config.yaml
arch: "convnext_v2"
model: "rotation predictor"
dataset: "photos of plants, animals and fungi (iNaturalist)"
train_examples: 77898
image_size: 48
crop_scale_min: 1
horizontal_flip: true
translate: 0.06
isotropic: true
norm: "layernorm"
activation: "squared_relu"
mlp_ratio: 4
inner_norm: false
patch_size: [8, 8]
conv_stem: false
layers: 8
width: 192
kernel_size: 5
init: "kaiming_normal"
residual_init: "none"
optimizer: "ademamix"
lr: 0.0013
beta1: 0.8
beta2: 0.999
eps: 1e-10
beta3: 0.999
alpha: 2
grad_clip: 3.0
steps: 17500
batch_size: 128
epochs: 28.8
lr_schedule: "wsd"
decay_fraction: 0.3
final_lr_fraction: 0
warmup_steps: 1750
weight_decay: 0.2
Rows from block 2 of a small rotation predictor, named by matrix and row number. Rows with one number belong to one neuron. Each number is 500 + 40 x the weight over its row's rms, rounded and kept within 0 to 999. All counts start at 0. Numbers have three digits each.
Before each neuron's rows are labels from the 100 images, of 14976, where the neuron reaches its highest value: "responds to" is what is common among them. Only what is clearly more common there than usual is listed. The data: photos of plants, animals and fungi (iNaturalist). In brackets: how many of the 100, against the usual share in percent.
# fc1: MLP up (model.blocks.2.mlp.fc1.weight, 768x192), inputs 0-63
# fc2: MLP down (model.blocks.2.mlp.fc2.weight, 192x768, transposed), outputs 0-63

responds to: order Accipitriformes (39 vs 3.9); family: Accipitridae (31 vs 3.3)
fc1.662:441438510478470484477476467524564474466491471553398554532466508486501452523546572519411480482443507505548521523504583461520524475466490525502519575518505492490566435519541467501485557462508426
fc2.662:545503527520514527519462492531451430493511501470511476545519522539512446504495463524469553439424467503480488521524516561488472555501469503465507390500548474451505407554461529422493531538481472

responds to: phylum Tracheophyta (31 vs 7.3); kingdom Plantae (31 vs 7.3); class Magnoliopsida (28 vs 5.6)
fc1.625:474515460481504500446492520522436528523527556506462537450526538555489429415532452506541468474503529524517486526535560490518411565504458436409384444527519584442483510466489559464492465440546505
fc2.625:482524578475516569489551464481456528483473455543522514508432497544490508495522423466505496512499537492502473489449461481536483494512410471528542438497551463511533543472499480454466390487467484

responds to: class Aves (86 vs 55); order Charadriiformes (26 vs 7.6)
fc1.29:446479454541481524534577475539505480510486509470472511534592541491502494422495486488524529544474528536517480430550525525495450410492535526523521444530467415524506495521467523558553539546509570
fc2.29:471511477552524496501529490526529505482532511434524517532509497462460471530515477484463491588477452500478500483555495567507496420501484527529435543577405410511471542468511464496497526526529508

responds to: order Accipitriformes (26 vs 3.9)
fc1.322:491555480486436569449476484464480463467568541496469570544547480519526511494463500547519413484454484502532537384426477427459495488502485533437474507508466520446564506501449513515537443507476505
fc2.322:570503550499488538504469592548526478511480495512527539576475508444478533515437428485507558524555443458572451553557468513470526536471478465431505525462473456487548455513455458488520494509541507

responds to: order Anseriformes (27 vs 5.5); family: Anatidae (27 vs 5.5)
fc1.599:452454459500504481570510445468501465466548439483586501490537500489540508534527549465482509435496497518566390550497522495453476530549486495527569512548546474487529433497578487497504454435498414
fc2.599:484488517486423569562492545492519491451523522516494450512456465427561491541397473550597521468429503488499536482480483437461447472516497484548478479533587431400506488469448542506548490501504506

responds to: class Aves (90 vs 55); order Anseriformes (34 vs 5.5); family: Anatidae (34 vs 5.5)
fc1.596:462467524602546513488453493476561501441464450542465521539487505527566463482453533454517477490562375486544465539455498508550488503505468540530531514512412539528526498525523521511496498547524519
fc2.596:525565502512546467479532538486538523481475450519435453564555465527459505516539489476506553472528438490435410463461562486512442453449479510518537456584433504493466506519494455507518434545472480

responds to: order Anseriformes (28 vs 5.5); family: Anatidae (28 vs 5.5)
fc1.108:485576544504522500462526470500531512496439483473545537506478594561529432493489495529507570452503421544538504491471490483478432476451536554447509518524487498507497520488621501536499519393493464
fc2.108:483444478492534498531464561452499548598469555524525464553537543419581475572527549440548443468539598480474483531517536572526516544433454480522420517586539497405466453486495455400510492511474512

responds to: phylum Tracheophyta (26 vs 7.3); kingdom Plantae (26 vs 7.3)
fc1.408:541460507509483593527471535539483440505545493450542566482518474445534530498460517493490424554513482582472452474579490550439496499551464521504475528470473408552566483511510453517534566475556503
fc2.408:506432500470487474506578506499510531491493487512452521456557441525525477547525523519449498499536464486426540484475452479432533488499538480499472542508565485425438470530523465518445465558536467

responds to: order Passeriformes (51 vs 24.9)
fc1.129:532561502489547466578542483459442459468492479479449524524516489545513585538565446460445497520508486565522467452551572549512525394514489460483491498458449560460483606537419475532536555478500620
fc2.129:567508537470526498489473505486512459498515575533444535528493436485486462537570387545443523461499529530484501489497458501558469536480536540507491515517467458513509452528529473585547550460529545

responds to: phylum Tracheophyta (25 vs 7.3); kingdom Plantae (25 vs 7.3)
fc1.22:485480541472564496526558549459529457454549523560550523506500512468495535470486501403513468501569562445520522495525489509473512535576456537509456488461490475482545478563568517535507496533516514
fc2.22:513558516497528502499555440539526479460506504459507497485521490533522548478519496515566485498515461410527467390501510477494481523550540466477453526458495493519497488464526435536552522481507489

responds to: class Mammalia (26 vs 3.5)
fc1.355:465525408479511434465560497456485479496480514584527566530481485506509490588509512562504491494439525619570451513483522456468572510452491513577473527521520491525456442478486460498491520524490503
fc2.355:523524508479472456540497502482496563523505516509472496549413521550521508411525411516471510527560564467484519523566498520528573422448514449475480562515489457445483545546464493460472424521491545

responds to: phylum Chordata (92 vs 60.8); class Aves (91 vs 55); order Passeriformes (71 vs 24.9)
fc1.179:455533500566486484459554514506496485456546496490510529534593526515516504568524494512463438512549518470459498496516506458540520498525553533465519525478493455549506525553499493478490442534463580
fc2.179:534492543539481523478488492462542449474551482557522516445560463500432510499506450446478443520461420511519461479492510472502430523507523552544453478515457462536540506514500387482427513511530519

responds to: order Anseriformes (27 vs 5.5); family: Anatidae (27 vs 5.5)
fc1.42:503522463499495533511526499462391527417521505493442428502526499435533514554544568459455553467494455528558526518447548510545519503492512504489531488536505533509603512511538463449507523437465459
fc2.42:495509506451481516602535496560463509441519491478499486463438447555485532501460458554421535549465545509479545522450480505474462467433477483508507487496562496461488516580456507517428528474438514

responds to: order Lepidoptera (33 vs 13.7)
fc1.273:517470493536473522555544475441564499448477502501461500476555458446503488529520526507483518516472531512460511472472451465474521497514536508484497485524563534474487465505565586472546462388414556
fc2.273:548506483402499432523507452493549506625494525513549509544470497511464486490523492551524485541467493532465532573518500412526486565459471501531519484494488466540527492539529487526490533498528490

responds to: order Passeriformes (54 vs 24.9)
fc1.486:510461462445457529503568448522530516453531577479502560489464443556502452497464509555495466443549469506485461541480485546409510520499522475493536456491512508538496549589509436444427504443446523
fc2.486:601460507525486538483541494431520492493474503561476490512474461472478526507507451493453483528448481520535449498551479550503502496529508510526435532521445490522523439545481454512509506488514501

responds to: phylum Tracheophyta (47 vs 7.3); kingdom Plantae (47 vs 7.3); class Magnoliopsida (44 vs 5.6)
fc1.380:550536550523538572519546480533513504480505553583515512519495479432442478496490532541562449519547450433487533423532543517447478491502492475461486496478542477568546542587468480554461442514507456
fc2.380:568495466446468428476539460470509492478588450463563500423452461546440507572488557510501459498507458572505504471478508474481479581529573550505514518516518462423476464524500494510469538533509523

responds to: order Lepidoptera (38 vs 13.7); family: Nymphalidae (25 vs 4.6)
fc1.83:516506559561519487487480490501495480466499506510491461513560486443561467488509505506605444468555517499550479400493541488505527443473480508518454504491585574462525519602575451479480491529467508
fc2.83:497524537534537579574469560466429446434484447496567543507513486420467576519473474504522483501428583522507534468523549497534529482493512523491483495530514512538497444429517530553519526469522461

responds to: order Accipitriformes (26 vs 3.9)
fc1.735:529495466495537492554538459471542487417468522537497585459545508520465520517524466489484534500471502460511506452491523513493472500538483524467466507435447495481432482562484507580461484525492475
fc2.735:467530423576530477452394500536521503573550504499606522435502534500491427486521467455474480517588524516550418469515499491521465481491492569547527479535458437457468598479446435453478516434541529

responds to: order Lepidoptera (41 vs 13.7)
fc1.552:462553501534519485478505524486483478475495513512473456520521439527478460422499445447482493461529499519521456483543520509479465422459532528447461462504502500435538437476514530477483558442509520
fc2.552:479463434485522519527469544533500465473443448460562504472509513480467517495512502465496386506496454499505562436454529509509546478428452560493486544531516514503448423472472519520506608485462448

responds to: phylum Chordata (97 vs 60.8); class Aves (96 vs 55)
fc1.533:522511522548503528489571554482513499512502472498527554562497473492527476482494482518515531511504551432487441480530523451461463474520484438457482554544477546500513533510521498558444446539491530
fc2.533:535552526475461397403546460500521499493528503502585469489506469495456484481510505448482447452529461493524408512496458499500527510455485508539513496574516574515501507519526514380519491499495537

responds to: kingdom Plantae (62 vs 7.3); phylum Tracheophyta (62 vs 7.3); class Magnoliopsida (35 vs 5.6)
fc1.640:520526523469462507449486525484462488474534498466481437445571443482471527444477540537514551511445508508524560548462423514507491428492582498484480506457524506549547484520534493452556581530482468
fc2.640:535524472442536528418488518414457515463466491487437477476508484494491493436556521511507448470515453575463498513517402464458503473509490560496549524541472580505438484548556533491506536548569489

responds to: kingdom Plantae (30 vs 7.3); phylum Tracheophyta (30 vs 7.3); class Magnoliopsida (26 vs 5.6)
fc1.114:500515534598505483509548554501459477501537481523475496570507500481516518461533535501577470505549449482504590482481487551550486482478482483507465446502482556484609487521569484390464491525555552
fc2.114:508527560450544484481537531513484517488512436545549430490478449472489533613486512411493487427455482516500507468516643500530525528420524493542474512506486481489456487477521474574524480603462463

responds to: order Accipitriformes (33 vs 3.9)
fc1.654:494505450499445495425491491511530518443442535538505588403458492551475446510529504464387514500501474474546494554497489517457507576541535480476469567503539454493558503543469491515499474410499507
fc2.654:525565474524491498491503553445552540486539510493503505530483472528497418488552490491595524502512556472418485583475395487519398422484510587493476480597451511515446492484503536472574444525458456

responds to: class Aves (84 vs 55); order Passeriformes (51 vs 24.9)
fc1.635:499476463493555467469463521526440426471524560470439520503467491515514592480498494524504510481425538491560545462499520537514446466514511435502502515516514536460530522550451497510565491439464469
fc2.635:575433499579507532543496530567479526486447521493474545472437483539513547446470444536474506569459471506527579508525544397489471549457551485563511525527499500485504496512412443522483547512495585

responds to: order Lepidoptera (31 vs 13.7)
fc1.187:515519560497427520581476455471427539482459525547539514519558446530514514436582484424396538514446491482439526535481445500503452570535530498490448519510511463511515531504473560457536572493553469
fc2.187:498526499495507486433588493515493473516444530511476493523483474482446494442545505487531528527474495542457560525413524518482475472496531509445535479469471515575541518543397484534575436521569507

responds to: order Lepidoptera (35 vs 13.7)
fc1.8:519560505460498456455494423469469471408459506488534572550439514511572472573545512472557423568487482529478562573520472485484515503512520556481481550545597523460538511480502500541549501456497473
fc2.8:466506487533508491535502454477495455462432477532461452494464505525519467523484575545503483511476461527463530480482519615437480523508521517457418452536489529472445481478495601465458579526374437

responds to: phylum Arthropoda (63 vs 30.9)
fc1.505:469490489475448463426562482473519518418543502526578532544449538507523488509566460397554490462509530582576458457532525529561521468466465517553533544512485581465570519556505461561459501468494498
fc2.505:527490533485522565550411471510552444524466491461507505553570474548527502505422496590505448495485487579521483491481482533462507520494541452574478484489588551494493591463489507452535514520505501

responds to: class Insecta (65 vs 29.2); phylum Arthropoda (65 vs 30.9)
fc1.258:477496461512496427487488446498479491501494554505588550550504498477538580520475446406492453472473508528517456486486449484491498496533520484434555477495502479454578559597457475439436470426426387
fc2.258:525512496533515527544540477558514460508418536452529543439528507506490591465440433459564486524464487469475530477548558513512470523479488519505426526469515537441473494420460482532495547476503408

responds to: phylum Chordata (94 vs 60.8); class Aves (91 vs 55); order Anseriformes (34 vs 5.5); family: Anatidae (34 vs 5.5)
fc1.439:484465518498498483476473463506530515452446493460500507483505587574576480465519487495512539513501422492520510520500471494519480480453569512515583505531475500514584478493501542578558424512542516
fc2.439:503489469546609471478473543449543528567468517511509481533537476502481483474550546495469503453480518506463475431444492524503511455486507560521485449640484547510441554469522416538555484478517510

responds to: order Charadriiformes (26 vs 7.6)
fc1.245:521471438538511448520496465469491547485478438545484464485557557474568543525515510466404535519525520492594485525579482471532478521534446575486484449542429560504539512499443506516443557485501528
fc2.245:463499506441510539465444579540451473580494485436460473483576558513505531573522479477504488563511527448498473536494529487490481473484438485520536489558550486490486562446490485489517553525491486

responds to: kingdom Plantae (31 vs 7.3); phylum Tracheophyta (31 vs 7.3); class Magnoliopsida (27 vs 5.6)
fc1.472:469550517478467530491446499538480515420514530542428484488518458431491533438458504471528501455513507540524565475441487587526502419505502547430436536447518509546503501595488419470441550475540505
fc2.472:553499544456506476481510565481487472528551514459524463424500467570447523586486466447434485451501446532459529520487494523480541524449491508508490540543537587486451470487589504535427499534508436

responds to: kingdom Plantae (50 vs 7.3); phylum Tracheophyta (50 vs 7.3); class Magnoliopsida (45 vs 5.6)
fc1.704:531492507511507504487523524468528504487537560490515562504477532538421515416533489439528415466553443480535511537496525437445493563522391477479472510502557548500565539499535491513424477519479493
fc2.704:515570501484463531553528453513553496472519486494522480471520515447507512453458471508524456526499450524497478455559534499446506534560627509444480502460514549452511495456471462531545432457474509

responds to: phylum Tracheophyta (31 vs 7.3); kingdom Plantae (31 vs 7.3); class Magnoliopsida (28 vs 5.6)
fc1.290:494538514547491465523538525500535507493496480482555499482472494439448538440565497454499558455596561530464457526427454429460513563476455444515490487479508443559421441528522482504513505486533490
fc2.290:507479439482478513508529519530499495440434503434595530520502557501476560474461506525507468575448493499541516514479540532478595440495526481475470501451526456456511542523488504465516517524492538

responds to: order Anseriformes (32 vs 5.5); family: Anatidae (32 vs 5.5)
fc1.335:493490483525496475496471492474449472426465449522535547481487507483574460516516596490486567495536526550589516432540475506469503468453489554456555434536509475527563488485466521577515482447492536
fc2.335:538555523564536447581507499450490460516443493495510386528553466493490540448473513445470588522496476485450446484468508539506512483499506483502479523561492556547468530404553467537520481506462478

responds to: order Charadriiformes (27 vs 7.6)
fc1.27:514509482516525469454487406488470525407451495493456521602548524493558484485543458494453492501470446500555519530462439554558501429425501569472483471534462554447518478510473537505481464465567559
fc2.27:454527484573548486523432565529522541516505547525478500544536537524468555471464452429484544531547502526515499495497544551519474459474522493552519527584429571521487530489495475486488487468468493

responds to: phylum Tracheophyta (25 vs 7.3); kingdom Plantae (25 vs 7.3)
fc1.447:492563481522412519595506439462448487453497498547465515574537493474496524495444495567494541426494510451516499519470495579487480549476550491447508463499570451600518499522476402585584491530472512
fc2.447:461541442533511551574545555570499511562454487462592543456511482467458578463509516457532510460498548463458520546476508488506441464497521547498452431475506406534500482514425442514477503498472486

responds to: phylum Arthropoda (62 vs 30.9); order Lepidoptera (37 vs 13.7)
fc1.310:532471510403542550470483476527518563502422550483536522542458524520531538510509484510470467486458490499549478524595490439516507471532470531457431457412436513495579523542410507485508541463522433
fc2.310:457427529526466501473434463515483487510545497513583505472461500508520529509500487545517566391495566434494536492516524547514531448513579516428507544461502480457502464492534453521479509538471444

responds to: order Charadriiformes (25 vs 7.6)
fc1.82:568500435550542462447484491513511507527453479524529548499465535536549558455470492519487516509541519574558448439512464472415577503521525511406471539520546448510505551478427498487534493450520489
fc2.82:513515471489500480401449470551574520496474504439522543583512488478468491509556474466550496501528493538417549522547409533568492466477447521480504473607490431523457538534484497489537541466487479

responds to: class Aves (86 vs 55); order Charadriiformes (25 vs 7.6)
fc1.642:474552484471455506496559399542501518503511525447496492485531562512576477438490518473503525529430501501526557478492474432525445513437495552544538482529411445423534477527450496553517471502537556
fc2.642:446497474555543557501516550496607488572518492427495443493422523482500543405483501429498510533562540463470475525512473483510505485446498531523530502579441485519475513505515511553534425483453479

responds to: order Lepidoptera (41 vs 13.7)
fc1.20:506516438509512532542555526501504437467510541445474486488548479576466492522500491509468476455475565499496473474601478498548483510523491514513428469490459572446566469560457490535514550456504538
fc2.20:469586478487536499445556503425509485499473518487543519568527465511468452488515525557558529504481501511494440448495500490437469417497579493550473449501488522429465543447521531412549523515486462

responds to: class Insecta (71 vs 29.2); phylum Arthropoda (71 vs 30.9)
fc1.368:531430512534470423512529449501518485451414435541479517488449524427537509607509520521585437468415484508489580483557477452489450472550533521426467495493528540538516434547490516503458495474439542
fc2.368:477512461509487555443465538455469459512489532512439499457538514507522513551487439488481533460498496544526525542583442404488516547519489441469540431542488468428515511491514501496458499501527587

responds to: class Insecta (87 vs 29.2); phylum Arthropoda (87 vs 30.9); order Lepidoptera (79 vs 13.7)
fc1.236:578516469492494481529455501501585487398502472435587504460538481527502512518514514437463524574552528508555457461524523484507511496529458550499474449478493477484497508545468562502467483445494537
fc2.236:456503477510518456546414602464433522465546497499478495426509563493531471504440517533484473557485495499465538489435462510453484497448492524495462541544535545490438463513567571502443513488500460

responds to: order Charadriiformes (25 vs 7.6)
fc1.375:489478508501511452455531377489501517428506495513441565580539537454500498435542487531423487491500506464510504574533453468472475470489477541512458487535460539442521428487462528552452535544487463
fc2.375:544502443530486491463550563551541508513540599468544508428501445500458487536535475511475517561522530485479496485535458519515495455478429509471470566598466467442473465513469483495472515423459514

responds to: order Lepidoptera (32 vs 13.7)
fc1.283:496487565477451412456523504485426472520528455511518477523516498494542505506514452399536490516470466497468499473531516498546498485467497569511452467513512548491514543521515501506427468522549522
fc2.283:450482442396539476515462426515512510516441492489449504533538536472543510448489482540570447484460455521503491404473557489496497495458549443451531431488508604501466602492511514497598482483527489

responds to: order Charadriiformes (36 vs 7.6)
fc1.726:532476480502483491486468414518497453501498496477524505489532487458485488509556533440483499487493532499568447542587490466533460461497473590477505438541537541460558468501471535565519467492428383
fc2.726:421531491495455542498487528525434477528528511449491449451496549484469486475417467558518503495502526526533498526496505471468436469510468450521508521501554498458480544484492535452503456497520474

responds to: class Aves (98 vs 55); phylum Chordata (98 vs 60.8); order Passeriformes (72 vs 24.9)
fc1.116:535501584519501539479468493475462500519513502564439572531533537456471491517429507476495442421496529485491482477526530544475508464513435486464483458458496476435527570530437436513484490490487467
fc2.116:562465445491471509499496473490474484467455535503501561534489520508499499500512467466412579520568406462499508430527511462521552538475464481467465564528498440516497451486476511576487525597500517

responds to: order Charadriiformes (28 vs 7.6)
fc1.633:523469518529496482497544442536454538434490507478520589497516587489623451476462518499441434439513495515520472456425444602481525459557481494470567531572513455484571502501419462511491522553529496
fc2.633:501463410525541440515538558540547540541410442473434498560517496438445523495503467523524434528529444504488444523585502523500467432462453491484449507546412457520474519480472471448534484504468489

responds to: class Insecta (65 vs 29.2); phylum Arthropoda (65 vs 30.9); order Lepidoptera (37 vs 13.7); family: Nymphalidae (26 vs 4.6)
fc1.279:432505450496479453472472458520518463454471567491525512525556507473540503507550504516536476538500450463577515477524518463425446493534579531455480452470523503412542520501452477448546587488514487
fc2.279:485469462536574533523536399568495488480461489430522516428546485514518510469445507421477422506548441485522524543472489477499536496499476509490450570447474524516477550466422526558468483499469468

responds to: phylum Tracheophyta (28 vs 7.3); kingdom Plantae (28 vs 7.3)
fc1.343:526524518472550505509518517497462555486540506432562475529534495475469494449513503451486470472509515493526554534539433483455441545527496483513454456459510543486481429535574485515526539530558533
fc2.343:510458559487519532483546448520450550523519542490429532560439504505526507450527468495482428453517480457468475471486502497475468500534531458483465444486561512446472592459502510524524480499484481

responds to: phylum Tracheophyta (40 vs 7.3); kingdom Plantae (40 vs 7.3); class Magnoliopsida (37 vs 5.6)
fc1.592:549519541519476560529557501511444465369567554526461518511515498467483465504523535533530416480520469500533527443507579546466477500539445475456472528485474507538558539554499430508506419494499536
fc2.592:579547463453496500508504516479520490526546512482540474507497469482475530544494569506490461464467475488498545520527512512457548598475553525510517472504463455429497453460554532549475503542457507

responds to: class Aves (84 vs 55)
fc1.240:529469550513513528547461510520431532532517530474451559544523477461421513449500465515474471445515529427434478543497521537598505471457527502494513580473491493404505438520600448534470494535449481
fc2.240:521455545507501499491448518572472460492527515443435559527541478463498588473484522485385586558500406473465464520452513563500523501447526501516511526482584525533514473461555465556499552561504481

responds to: class Aves (85 vs 55)
fc1.756:573527553563506508424529436529477547397555496449459444518578620486604449570510502491523496557550495445481485492463443432514532451469561540470487541572500532481511473537528495530551521526477570
fc2.756:528529450508529525464528519532512550484518543452573547498448507436531527518438519498402468512505484495517548469541499475522381479520512470473452453440443484551539397549439499510488466496458560